{
  "image_size": 48,
  "norm": "layernorm",
  "inner_norm": false,
  "shampoo_beta": 0.999,
  "weight_decay": 0.0
}
Rows from block 5 of a small multi-label image tagger, named by matrix and row number. Rows with one number belong to one neuron. Each number is 500 + 25 x the weight over its row's rms, rounded and kept within 0 to 999. All counts start at 0. Numbers have three digits each. After the name is the row's rms in percent of the matrix's.
After each neuron's rows are labels from the 100 images, of 14848, where the neuron reaches its highest value: "strongest on" is what is common among them. Only what is clearly more common there than usual is listed. The data: photos with spoken descriptions (Open Images, Localized Narratives). In brackets: how many of the 100.
# fc1: MLP up (model.blocks.5.mlp.fc1.weight, 1536x256), inputs 172-255
# fc2: MLP down (model.blocks.5.mlp.fc2.weight, 256x1536, transposed), outputs 172-255

fc1.178 106:507486523481505492474488533494484506509509465477513477455536482532502488496486519523532534441486532477491538528497468464531541496493480537478539446499495432479502517489491485495529491499511480431531476509493526519550507509525491508475519522548489499524
fc2.178 089:492518554536460524526482511460516458481521508538503447476445520476558502481494511520525532485532510536527514457499508539437486473533497434474570525494435505534494493479470487521529502521470542500490526457515501465505472505507496493512503486454458499484
strongest on: text has "trees" (68); text has "sky" (55); text has "grass" (44); text has "plants" (27)

fc1.93 097:496496493494481485541441529448515512459509519497511498488472506496459490479521496503498467515467476479499475497522533474517468514472525510453526501490486527515530478494514484522465530498490533464494486515504493505514515518547545513517464494534506492544
fc2.93 102:529482506543555492487531501511548496509489489486507491491480551472487460538511540511471458516480509529481509508485503502528508512524469511474510474560492526480443488539468497524490479478550480460484487454507520469506473475468460464477473523478500503530
strongest on: text has "sky" (65); text has "trees" (56); text has "snow" (47)

fc1.421 105:484473484492477502460549501498500516532479505519540481453503534501515486531483510562533465530466494462534495498495490517508526487519530516494476535523491529488477482496476471551549494504478536501490504523484529515501504504500485533483530514485503507482
fc2.421 100:518515509467514519508519510525497476483556521482534511471511489500472478515460507452479507506491437528520519541507491480514477513462485521495498515509529561472522524482540532476469514473513473486543525494540514508502524475485529470522472527511495512504
strongest on: text has "woman" (26); text has "black" (25)

fc1.636 091:485497559457503491514524526515523495504535525496518514494481491494501536527504502532498526486472500529525525510498494488501510490531454475492492497550479508472528497501499498470510451476475520527492513525504515485482516522538487514511495486572512485479
fc2.636 089:518506535550478498540467484536520506523466504498477458491505495497509524494473518492478499518516502492466520542502522492460511511492504509557512498535518500492464497493485486480490536531533492473496514514531527455517506463541508474465507489476470498509
strongest on: text has "table" (49); text has "sitting" (43); text has "wall" (42); text has "chairs" (27)

fc1.764 106:506512480526484466492489526539479492504494510515480469517505477527481499494510516503526538527461509474529491510495450511482523501503529474447504476490489503494478492484482523474500524497502500506512528550524510451492468496506533492470488490466525521512
fc2.764 100:498524488487496473483474478490499506502519486497549525511477515484517557479492488508523521494508491471511527518520493541464485492500534529496469487479495544474487490481504470535462481497499482454505456511444481493516519537490443490505508491488463501481
strongest on: text has "trees" (59)

fc1.395 102:481481478479550451483528506479476556445483525477510469514538491481467511494459483489510499507518497474455498506518499515478515481493494469504550522501494506502530498482499486461474493483536512446489450505489512537531474514518494554494467491536526479507
fc2.395 103:471485497541457503494566490521496478483508482508505539537493453500493526530524462534532477492479472524506517520497480460520496505492528505489484508485532517532487480510500494538424488546513479515444531514486482483468415485484499549535431519475489506511
strongest on: text has "food" (41); text has "plate" (37); text has "table" (33)

fc1.390 097:502489539506490450513500514518530464473546517486471495476547517471490462561502495547499498504525420522513498521503484490493551463511542496455478507529486469483489497496528477489445494515487522475530512528514546505479513532483484480486515464494459468503
fc2.390 109:518535487506488565493486525513475493547491522513518473503500484496468506489490509512491492516557512465498527491480494498513526500482518462510466530517522514524495533527518462535468490478457478506514535536526498502472457440494479479494477483527477492458
strongest on: text has "food" (58); text has "plate" (47); text has "table" (32)

fc1.191 103:501524479462541545480493484483492502446524529501492530493576489494469524493455522530515491532493462478522503501471535478504471471503525473495505517453514462489543489482531493492510509487554487481513500465493438503521509484522526565490499527487512488501
fc2.191 111:484454462490479477506475500488462477523490463527487511530536489493507489520522523464516458450507504515506489489526476496478461449522497500459502446488470504484485521523534478497488536525519498456507501518502503494465484514541514510531516522490478484463
strongest on: text has "water" (26)

fc1.372 099:516484493488478506461508526482484521483521500519523524481516525545505500546515514543534517506531535474514496462525479501494485467530542516483487450521532522506503489538499500489493494497480512484498523530510560507505476517506507517525478538498533524512
fc2.372 099:531499495485513557508496520492542467476504456511520507456466532521454483496467467537491489499471467504510497493437496522519495487511482476506478552535594473510471530512519552466518485469504480484470495459491506483511501502456535496530490528535500494525
strongest on: text has "holding" (45); text has "woman" (35); text has "wearing" (34); text has "man" (30)

fc1.626 088:468489464524506484519523496491469509518552530467496481495506498520498510527470503499474519469497472471525487481518462494494499492454519498463515526492475477537542521509494498450506495548520474553477484471528482520488515508519520500504499441522499468481
fc2.626 107:509493498453511537484516493523518541540529504486507509475486501507508496475474498490475451527516496469502523518494504465477459477463550494483525517498523489543489513543511462497492508470503442497522548480515498543462462479486498470495491542534518473516
strongest on: text has "food" (57); text has "plate" (56)

fc1.474 099:529508505454431509480494514491525495500495480486490462447468492524520541488515463509505538489502527448525472476525458507506476507465519497513469492487478521536456491525487512519510483527512484506482515499497487479504484472536451519492485512500491453475
fc2.474 093:494467467503512515440474520500543508496522494498526523497484494494472476529490469504447492505492478539482530467444451479527499490546463515491499517480507492520464475472477489510472473508531486479478483465472521482493508509434490542499481491512498518478
strongest on: text has "woman" (29)

fc1.314 102:504543535499491479462452540535537492493509495463498482536515491475516507485518479485532529528524518514497456516490498479477513530490506483512518499485505502459476480538506546568514535537502507493507538519446527474485501514507491483479501522484466531474
fc2.314 094:520485461474537478516505499429488541507460515490475502503479484523511458493484508560518489576508495505510452511526520467534457510528494490508516525503510497488503535489498492460553507466461481506496505506534486538542461513511520521468485529488530476477
strongest on: text has "sky" (58); text has "building" (26)

fc1.424 097:496536475505520454485492451497498478510524484503519525521476491544519469481509519505463489514527527465496476479502499541495514542536528527486473553531486493527526471513482511553475464465523473519466556474478491454472528502508525467505522461483503487480
fc2.424 115:539491518560486497522480566507505499497497506463504521523509482494470524509507502530503493505485465487523488516474501486536523484483480508549526454544517492472495529493490499470492506467543510520509503472536491544517494465501534556499494449504474516508
strongest on: text has "people" (81); text has "standing" (53); text has "sitting" (38); text has "holding" (36)

fc1.503 101:506491473479542486497493517520522512490490465477526538455526482478454484495513502494491485472528490494508517530470478509533509543464520489460499497547512477519487426508456482536483524509483518474446531458518499507529493485510483462451472514511520472512
fc2.503 098:478501518521509478488534471537502487502498518501542433465455523498523472483509525533475486482541467473498492566495465531508477513531470494504523486479465495529517509511530516484484513495446503490533543490534483543474469528489478470523506510457541518476
strongest on: text has "trees" (80); text has "sky" (50); text has "grass" (25)

fc1.385 095:495541516464486484501540482552499511502509491456539504534493523504529522492554544504488481517488537529532505517473481529543513458503488523491457486521451468486499504511509536469478500505495500510472526538507512520477489476511462488483490546473521502471
fc2.385 091:486515453502441504550495447497501464511519543513462475516466516518515488491501491507552498492523467439526456530520497489479505501496484477561511522480533545500512499482489498496488461489512503496532533516510526521549491486466532467501485482496512498488
strongest on: text has "trees" (61); text has "sky" (56); text has "water" (25)

fc1.356 102:491485521497566473467473503551489537518527513512487482493473479530450518472554557506459523467539490443513536487422503506499485492497490509500490513486487484502493509489476501514529494521542526482513473498440500459480471492521521512503526441498475524470
fc2.356 091:503446494470487529551463517486474536484534505457522470544498496472558469484485532487568513509487485538470506517564517484520476526519540457448463515550459462515492497505501537485483523462535490520479507539520486517524504481505517505481511515507483484538
strongest on: text has "people" (48); text has "wearing" (29)

fc1.613 101:538509447504540514441533506521511506543492494491525529510538501505478506516521503511500544444502562472460468494542492485505502535526510530534489518503530487468486501509540475543518480504477523486475482486473478507509500498530457484472518469515526517456
fc2.613 095:477505511552500480520504504531539485455500520485576491451480494507483507515486528492485490492507494541516491495486502495494504519509515519517531546501483465493511494490518496498437566520497544496528488514525525537513515497468491513519474504490459585508
strongest on: text has "woman" (25)

fc1.299 085:532499503496499480487517511477512498495499455475519495504505519529480509576493500493532461510527499502499476514497470493530460479527500497516471471489532487500544519511494506497490489493476522449496517500494525521530530486538528500526459538497517520484
fc2.299 093:491487519496508500467543486471529434484515489501467513493471522489521472472464445517472515527506465517502524501510493512506539523494537510514469509538528478541498539522483496468536490462516481509429476450484510485557503495462501476502536495515484514506
strongest on: text has "holding" (39)

fc1.186 094:547498502493464455474494481528491481488532481473536482466459474507532506477517469547489502492496498474504553462528489486508501531499554489514486508497483471487448454556545525526525469493484512466472525527488486518524481487491456524522479515462495469507
fc2.186 095:479529449495479504443523514474564494549479468516508484521515510549514462530496479477531517506470518528489495493463506474523485475511470482476525531526526517487459497500466531495489480494499495497495479460482521481513491502491493486534517484512475524525
strongest on: text has "holding" (45); text has "sitting" (36); text has "table" (35); text has "man" (31)

fc1.111 100:508494505529483501500494488521522466473495479515499544461498497479470483501508523504543515504489546555498505481445464516492467469511489529504503537497498488507480495509520556489507457497510503450504497471476481466491563496466502523490526515499525509502
fc2.111 096:520542508471475486488482477488519507537508507477533478476501497496546554462473492505508508531517486489503496445492463491548472498489533496541506450521495466498490505465480453488488502490529478452476495490526461553507508482504507504518490489479505508503
strongest on: text has "people" (55); text has "sitting" (33)

fc1.35 094:456477481442527502475502532490495545499516510493477487480498523516459511509491545570497537513495499487540502498481464519500491498467528458494464513518537499469530466511477478514487504517500522463485530507503506520486518512540497463532483469526490486510
fc2.35 101:522474486487512498468521482492495502487507490455508463477464484525541493515477512455484472499482437508468507532474503510511495527544508480492513530564526505532468518486510500443500480484485476497488494515490482519516524492477520527501523520504493511538
strongest on: text has "woman" (27)

fc1.58 097:510479484517472469484493556491456504499502483477481503524494496446509548450544523497497494485547561510525501510514547529491490512482467488498495509510448499480488516522488519506512505498495537520501512476476512443476516508475461494462536467495466553509
fc2.58 106:552504506479501496479484472477449490519507524506492474562525501540518480506507503537529515513536486532485467535506490523539491516491493473503485517542525516512516485477521439508527508504505459518510503469493512527532509495516492490479556500499520500525
strongest on: text has "sky" (79); text has "trees" (63); text has "buildings" (60); text has "road" (38)

fc1.357 102:517464435470485518520472490504529484449483494538527523530498470548524509482468501513497516479505489508499508530514500489518528462491507492455502527463505510467528544503485549502515510489545506485545505503504506518478492490547529515484498488470507459509
fc2.357 098:486506506480524462484490487481508513477491474532503517501516494475508502478489498499524511519515508499518473528511494520532496525522457486513489498504510521521454506478504468500527514513553566478443515515504457511471475507483542480471489490509506446487
strongest on: text has "water" (52)

fc1.511 093:478501527481513505494469488543512481506497497548543494489486503475561486497465489516482531540490475459503519520479464485529507500503486509485522480506514531521467548465455508512512482526503523500511497495517511502482523473508502457529514451500465481512
fc2.511 112:501525471489504504485481483486494490505523529481489492481502544495522509539462524499490514495508506495484496487508488508449476569500515485477511491492468548514542480519484461504455444443490531485525491453465498479492520532436520488481508496498524527508
strongest on: text has "people" (49)

fc1.250 091:540492526526463472507513502493488473494511490523486511538492491507491517499489510507497465488482485501497472515454468495482486502509485549525478512534487488498505459453483499482482541530511552490462489509501469467531524471512466537506517486471457508457
fc2.250 106:442502511490466501497465465504524512512481504472514524467456536479462495512535535522513489529508491533518497496521508502516508502483526480444494464506516504540497501537470464505528523509484488512523525539527499533508505508478483490518482511487452506528
strongest on: text has "sky" (56); text has "buildings" (34); text has "water" (28)

fc1.413 103:516507522524505469478518542476504481480464491522509488523541516477522498482499522519499532496512517492479493520522434489519501479492552478493469506469472531467500509474506507534542505498472499508505535518480518495498511519479494468555506525469532473501
fc2.413 107:494549459491496505448537514510515510518511485531509516473479496476510489519540471543495478455460464457502497482470506500504500500487461495512515456486506472489496543490505502465453485540517487512461497467531530485523493489503538538516492462500470503508
strongest on: text has "trees" (63); text has "sky" (53); text has "buildings" (44)

fc1.53 111:525514484477499514476512498515521487480486527474514502536505486526495515563509524477513493471496501519489506497536549527512505501482517527460515531512526476494461494524503517513521504473516487515475519509467468478480503499544454536472460456461521485476
fc2.53 118:499467512485467517515525504512531467508510535477482484505489522530502511535485485485469497514495495499506554484519497518481525507490466510464507489494512474541470535553476491492474506483506522479504482539501525495507531455490469524514500503471459469484
strongest on: text has "curtain" (26)

fc1.601 104:503519494507548525528476479530537496503557486452552556505509528479516491456506516523504486498505494525496495517493497490507487511459506508490507506539441481504486512471426502486521509550501481481440508498500506497470519495524523476433486496522517522498
fc2.601 103:497517503501491535482477496504521503467478520498484494476508503544505483474471538520474501501500479535490478492522491503489521525525499543473520487444516486512490504516495521488549530515483489513518503481518494495481524461514450487521500471443484545522
strongest on: text has "sky" (85); text has "trees" (85); text has "clouds" (34); text has "grass" (33)

fc1.328 098:497492492501486515505509529532483485512507485470510470504487494476522481507517503494538548502450545514494504499501517529487455503520487509445509474515481517510487450536505487509533494511532447491509492508484506487483497541491483486506546503481529492514
fc2.328 096:528512509556514450495541491505482537486494509499480526478488529554478526558510499499509480495514529517495445487479458465507480487519519463500501517506548493501513502509514505489509532490495533502526431498528498510476479487508516501477493472500481480503
strongest on: text has "trees" (57)

fc1.329 101:462506529516551509482563494485478491491511497437526552493513520458501509502519508485509501486480442507537506485500472540507478500501495493502482499552500460511495482537516506475462489516543526476527445481514518488483487484509481523504482468517474491462
fc2.329 107:504508509473469485513496470452514509506475523509492515512478532496488519455483485483496485487477525522504486456487495474466496513507508525481503498475498495514493495464551489457441459503512492513505518488532509512472467521498494510505478503520509458547
strongest on: text has "food" (31)