{"dataset": "photos with spoken descriptions (Open Images, Localized Narratives)", "crop_scale_min": 1, "translate": 0.06, "fused_qkv": true, "inner_norm": false, "positions": "learned", "learning_rate": 0.0016, "eps": 1e-08, "adamw_lr_other_params": 0.0009, "max_steps": 20200, "batch_size": 256, "final_lr_fraction": 0}
Rows from block 4 of a small multi-label image tagger, named by matrix and row number. Rows with one number belong to one neuron. Each number is 128 + 24 x the weight over its row's rms, rounded and kept within 0 to 255. All counts start at 0. After the name is the row's rms in percent of the matrix's.
After each neuron's rows are labels from the 100 images, of 14848, where the neuron reaches its highest value: "responds to" is what is common among them; "patch colour" is the nearest of a few named colours to the mean colour under the peak. Only what is clearly more common there than usual is listed. The data: photos with spoken descriptions (Open Images, Localized Narratives).
# fc1: MLP up (model.blocks.4.mlp.fc1.weight, 1536x256), inputs 0-127
# fc2: MLP down (model.blocks.4.mlp.fc2.weight, 256x1536, transposed), outputs 0-127

fc1.276 100 [154 121 148 138 101  92 104 113 155 168 126 106 130 149 120 112 145 122  98 140 123 118 163 143 101 136 142 106 101 154  87 112 112  78 166 127 118 165 160 108 120 133 119  96 100 134 117 126 140 157 132 169 113 132 129 115 125 117 152 149 174 107 142 114  87 127 124 151 132 126 125 150  92  82 147 145 154 148 134 121 128 131 143 115 117  95  81 113 199 145 123 128 144 149 142 131 126 117 128 146 132 110 138 149 116  75  91  96  73 179 105 126  81 135 160 122 151 143 170 117 154  99 148 106 144  98 169 172]
fc2.276 110 [112 126 104 145 153  93 150 113 115 113 117 171  93 111 126 127 145 154 139 131 101 137  86 131 162 110  66 123 154 112 131  84  64 126 140 109 126 162  98  74 149 143  83 104  90 133 124 113 121 104 130 162 126 168 178 153  75 168 131 118 158 125 113 105 166 122 105 191 135 111 151 139 101 173 181 139 109 117 170 144 105 178 145 135 149 118 100 157 138 110 108 143 133 126 119 149 122 155 137 141 127 135 156 116 143 109 159  86 168 138 122 116 132  91 132 138 142 102 102  99 106 116 100 116 124 151 137 126]
responds to: text has "people"; text has "standing"; text has "sitting"; text has "table"
patch colour: pink

fc1.467 092 [143 117 160 127 134 121 134 104 134 135 116 122 148  84 166 121 106 114  98 161 145 147 128 140 145 155 148 123  94 141 119 137  71  88  81 142 127 147 112 132 116 142 172 105 177 163 144 144 165 152 126 139 161 125 159 131 142 105  92 125 145 118 139 157 104 155 129 129 128 135 139 148 109 127 118 147 124 135 128  96  92 131 119  83 127 151 114 146 154  96 125 119 155 115 155 152  97 138  82 102 120  94  89 136 106 136  89 163 145 156 139 112  96 102 138 116 147 112 139 108 145 156 159  99 139 123 109 129]
fc2.467 101 [153 128 106 148 190 121 141 131 120 162 119 136 112  83 119 130 128 130 108 114  89 123 115 118 129 147 112 162 161  95 124 104 134 155 128  96 129 132  86 125 119 134  84  95 122 117  92 114 133 148 149 130 105 159 105 146 131 165 136 139 141 125 119 133 160 116 113 122 161 106 130 114 155 140 113  89  93 111 125 126 164 126 154 137 134 125  81 105 126 135 139 112 123 145 109  94 137 129 133 132 109 152 134 118 125 181 116 133 150 114 139 146 159 182 122 138 115 116 109 107 158 151  93 121 131 185 132 143]
responds to: text has "people"; text has "standing"; text has "holding"
patch colour: grey

fc1.707 099 [181 167 116 135 144  91 103 162  88  96 171 134 132 124 132 150 159 164  89 131 163 191 108 121 116 131 121 135 132 129 148 147 133 141 114  99 116  93  86 142 121 126 107 179 169 168 126 118 137 185 129 119 138 164 126  96 165 115 155 146 133 144 150 127 148 105 166  82  83 151 122 125 117 141 140 129 130 153 108 118 126 114 140 103 130 125 135 161 132 103 138 110 137 113 115 116 128 121 142  89 171 161 121 145  97 105 141 171 113 103 126 138 121 165 143 177 166  90 147 115  96 127 120 127 116 129 197 147]
fc2.707 107 [125 112 131 135 118  97  90  96 149 138 144 115 135 165  94 130 142 124 160  85 105 130 194 171  91 129 132 138 142 159 141  91 143 155 129 126 115 136 142 117 127 139 165 159 162 135 138 119 114 132 151 122  92 130 166 104 112 160 152 136 131 106 132 102  99 122 124 107 137 124 154 131 148 123 117  97 119 114 151 122 144 141 142 121 119 119 180 147 122 150 103 100 183 105 146  97 116 143 122 125 143 141 102 125 132 135 104 127 109  78 137 159 103 110  84  87 142 147 116 183 137  94 165 128 119  83 103 123]
responds to: text has "people"; text has "lights"; text has "table"
patch colour: black

fc1.263 096 [138  64 127 162 113 120 122 130 101 135 107 133 142 146 157 114 147  76  92 177 110 159 159 117 124  99 127 100 146 167  64 141 123  89 159 104 146 131 153  73 133 144 150 107  78 110 150 101 119  99 126 155 178 126  98 104 118 145 151 143 119 140 119 123 129  86 155 127 104 143 143 120 153 106 123 107 165 131 116 105 169 136 100  88 114 119 112 112 132 174 121  87 122 125 153 139  96  96 123 150 169 153 128 135 131 134 104 144 110 102  95 132 102 124 105 137 131 111 173  89 145 105 128 138 131 119 160 199]
fc2.263 102 [ 94 150 139 120 132  94 196 126 108  88 138 165 138 131 103 132 142 115 121 123 136 106 107 144 145  93 135 100 156 110 149 122 104 132 123 136 132  91 106 168 125  76  63 143 112  88 152  97 116 202 111  86 118 111 170 146 115 142 111 140 131 109 102 151 157 150 130 116 134 124 128 132 105 151 107 106 137  88 130 173 114 137 168 137 103 142 101 170 112  90  79 141 144 138  93 124 135 182 117 159 124  93 163 114 176 135 108 117 113 148 153  77 147 161 120 144 127 154 118 134 127 154  78  78 135 130 115 145]
responds to: text has "people"
patch colour: pink; white

fc1.372 108 [159 144 159 130 145 101 184  56 122 115 181 111 163 147 124 131 110 145 143 111 163  77 156 106 112 123 100  71 115 149 189  89 131 139 102 131 107 181 167  87 111 118 120 113 144 112 159 135 120 131 141 127 108 155 141 129 126 142 110 131 106 169 116 134 122 133 149 115 126 138 131 169 123 133 136 135 123  97 143 136 153  94 119  86 143 165 151 121 147 123 134 162 125 112 129 140 121 131 108 128 127 104 169  83  92 114 117  94 107 141 156 137 131 113 152 108 135 146 160 129 104  84 140 117  77 109 133 137]
fc2.372 114 [ 80 147 136 159  89 133 131 163 140 101 129 128 115 158 159 135  87 100 104 115 151 104 140 129  95 172 111 114 109 106 164 125 155 118 112  91 117 151 109 163 103 126 109  88 146 138  65 124 140 101 134 134 119  90 149 144 132 145 109 111 174  95 154 124 171 164 154 153 176 153  90 123 179 119 111 136 113 141 126  91 161 133 171 139 132 132 137 152  99 153 119 140 111 136 119  96 140 105 158 124 120 127 172 129 150 144 106 122 105 133 153 129 127 152 129 100  62 142 113 107 139 143 139 132 138 118 109 120]
responds to: text has "trees"; text has "water"; text has "sky"
patch colour: grey

fc1.324 090 [ 73  93 158 125  87 135 145 111 129 107 138 150 154 126 164 142 130 131 137 121 139 101 156 126 110 118 107 116  94 125 167  94  75 201 141 122 154 145 134 148 150 108 162 108  78 147 159 108 158 134  88 102 129 133 147 146 189 153 107 164 135 119 127 133 127 149 143 139  98 145 132 150 114 132 164 122 117 116  84 128 107 124 153 144 152 125 102  98 103 123  99  90 114 131  97 159 111 113 101 114 139 134 144 136 141 119  98 138 129 143 100  89 124 123  92 134 125 116 137  90 117 138 114 126  96 104 185 153]
fc2.324 104 [134 106  97 139 137  84 104 172 157 133 114 113 128  95 151 134 132 112 138 161 117  89  93 126 109 118  99 156  88  86 150 168 102 152 168 117 127 144  93 119  89 157 138 135 151 172 173 110 108 105 147 140 128  89 100 175  82 155 119 128 143 105  89 128 144 118 108 128  99 124 124 122 118 126 145 146 143  94 142 130 112 151 126 150 152 127  87 120 139 144 136 156 166 140 113 129 166 155 119 132 100 103  94  59  86 139 126 105 154 122 130 108 118 103 124 164 158 126 118 159 149 123 157 157 131  81 105 125]
responds to: text has "people"; text has "standing"; text has "sitting"; text has "group"
patch colour: grey

fc1.100 097 [114 118 149 157 139 116 100 106 129 146 141 102 143 105 170 136 102 142 126 133 121 147 145 140 116 138 156 106 131 154 107 108 128 114 106 119 106 148 105 116 121  87 150  97 184 134 139 134 110 166 127  70 142 129  98 148 129 100 165 138 148 127 109 111 122 122 139 184  78 172 118 173 119 112 152 118 119 132 141 130 121 173 107 139 158 166 145 156 111 101 147  97 111 111 141 146 167  96 111 122 143  93 110 123 112  96 121 203 130 101  82 125 143 125 128 142 139 147 153 116 131 101 118 121 119 100 157 181]
fc2.100 113 [127 150 110  97 153 109 152 119 166 110 111  95 145 103 135 140 133 131 159 171 140 147 163 120 123 108 114 142 119 149 125 109 166 178 153 135 113 148 127 104 112 145 125 109 120 140 137  85 113 141 186 131 130 152 161 142 114 106 108 139 138 178 125 120 147 160 115 114 125  95 157  91 100  99 154 137 158  89 141 110 118 145 119 113 112 111 122 112 136 130 124 146 136 143 153 118  99 137 115 116 147 139 122 113 143 117 120 128 167  92 141 153 134 143 140 124 160 118 134 122 104  89 143 176 196  64 154 117]
responds to: text has "people"; text has "wall"; text has "table"; text has "sitting"
patch colour: pink

fc1.48 101 [153 157 107 146 115 185  99 127 124 133 170 136 126 129 171 119 125  99  89  99 103 150  82  93  96 156 122 170  89 159 150 129 143 155 118 151 118 143 148 122 100 112 126 122  90 114  89 118 159 146 120 124 167  80 108  79 126 146 146 125 121 146 106 108  73 154 141 116 124 143 135 158 163 147 125 129 164 129 102  63 160 127 172 127  96 112 132 106 186 124 153 113  88 136  99 143 148 119 154 138 175 143 136  76 134 118 129 140 144 105 138 149 127 142 169 130 157 102 112 140 129 138 139 141 109 166 123 119]
fc2.48 096 [104 114  73 125 107 142 136 137 146 112 120 141 118 141 141 138 131  97 137 115 129 134 149 192 146 126 162 111  91  98 120 129 137 131  90 109 112 111 160 148 137 150 110 179 166 151  70 149  91 145 169 125 149 133  93 160 109 137 144 147 184 111 136 101 152  85 111 108 118 170 139 164 167 109 152 126 124 139 127 104 152 126  92 139  95 137 118  34 108 147 120  84 130 111  88 111 100 130 125 114 140 134  92 169 158 144  91 130 127  99 120 131 156 157 155 124 126  97 114 136 115 161 121 129 122 133 131 115]
responds to: text has "trees"; text has "sky"; text has "road"; text has "grass"
patch colour: grey

fc1.720 092 [106 111 113 109 122 119 128 163 117  99 102 146 119 137 137 147 124 135  96 129 131 142 141 148 101 143  86  58 126 125 146  90 115  88 136 111 108 145  66 151 103 127 128 109 126 155 111 126  93 125 117 152 108  88 147 112 144 115 140 140 155 109  93 159  55 122 152 129 154 152 139 149 132 122 136 174 133 133 114 118 131 120 106 123 143 135  74 139 133 151 161 136 101 150 103 106 100 115 105 117 144 115  90 147 119 118 108 174 170 113 127 144 113 142 150  98 136 127 146 101 121 122 149  87 124 104 155 167]
fc2.720 088 [125 123 139 109 146  81  90 137 173 169 140 118 105 113 137 146  61 114 128 144 123 138 124  87 111 111  96 171 187 133 154  96 126 168 146 168 107 122 111 100 150 156  88 140 153 126  90 140 129  91 148 139 162 150 106 150 105 125 144 126 119 146 143 115 144 141  63 159  97 150 120 124 136 128 181 151 112 127 115 137 138 122 147 137  71 126 119  94 154 100 136 145 117 112 105 122 138 126 106 118 136 132 138 127 172 115 131 141 108 113  95 129 156 154  96  92 113  50 119 120  89 117 159  96 147 137 126 107]
responds to: text has "people"; text has "wall"; text has "standing"; text has "sitting"
patch colour: grey

fc1.738 101 [112 127 141  84 134 140 124 177 159 128 114 134 179 154  99 113 120 162 122 143 159 111 134 108 137 135 125  62 155 125 123 128 135 102 116 178 100 134 162 142 138 120 173 147  98 141 159 155 132 104 106  93 113 112  94  89 147 158 126 126 101 140 117 113  66 133 156 131 138  85  82 138 138 143 134 146 124 146 160  71 170 139 200 133 126  97 102  82  92 135 123 133 113 146 146 117 153  94 125 144 120 165  89 173 143 176 110 127 103  87 142 142  83 114 135 122 102 101 120  93 103 109 155 138 104 111 134 112]
fc2.738 114 [136  95  88 155 120 110 121 120 122 187 108 163 176 120 106 158 119 150 140 113 117 117 120 151 175 100 117 149 115 122 140 149 108  64 133 142 135 126 132 148 130 141 130  73 162 143 102  93 118 115 150 133 135 108 100 142  68 135 143 115 145 113 108 149 173 177 134  57 115 131 108 130 155  72  96 131 106 101  97 143 149 125 166  89 137 107 132 158 129 100 116 172 137 110  86 142 129 128 121 170 136 115 151  99 115 123 124 160 143 128  95 103 155 140 133 132 120 142 183 104 107 162 123  89 146 153 162 102]
responds to: text has "trees"; text has "grass"
patch colour: white; black

fc1.43 092 [118 191 132 129 164 142 110 141 139 159 176  86 136 148 109 155 111  96 128 117 158 122 105 170 160 106  98 137 109 109 134 147 155 142 127 125 133 146 110 125 120 158 120 174 127 139 178 135 106 108 123 125 125 111 143  90 149 127 127 115  98 122 129  82 124 144 104 123 122 150 130  99 130 141 110 150 111 146 109 109 171 110 125 149 149 150 147 103 127 123 148 124 124  99 127 120 109 141 136 126 143 118  76 161 133 113 141 120 129 119 153 105  78 165  95 144 145  98 130 108 134 159  90 149 110 123 134 150]
fc2.43 109 [124 109 109 120 115  81 123 149 137 114 133 127 129 116 104 144 139 178 126  95 143 149 148 136  93 128 135 132 147 132 128 176 180  82 139 111 155 149 137 134 111 152 139  98 126 128 116 133 164 102 148  99 121 106 113 121  96 138 122 154 145 146 139 168 156 161 126 113 121 157 149 130 139 104  94 146 136 101 159 160 149 121 148  78 116 108  67 133  76 123 130 116 127 112 120 151 110  94 108 112 113 117 114 142 145  83 157 149  78 172 132 122 123 132 112 101 152 120 163 127  98 126 122 124 153 175 127 118]
responds to: text has "trees"; text has "sky"; text has "grass"; text has "plants"
patch colour: grey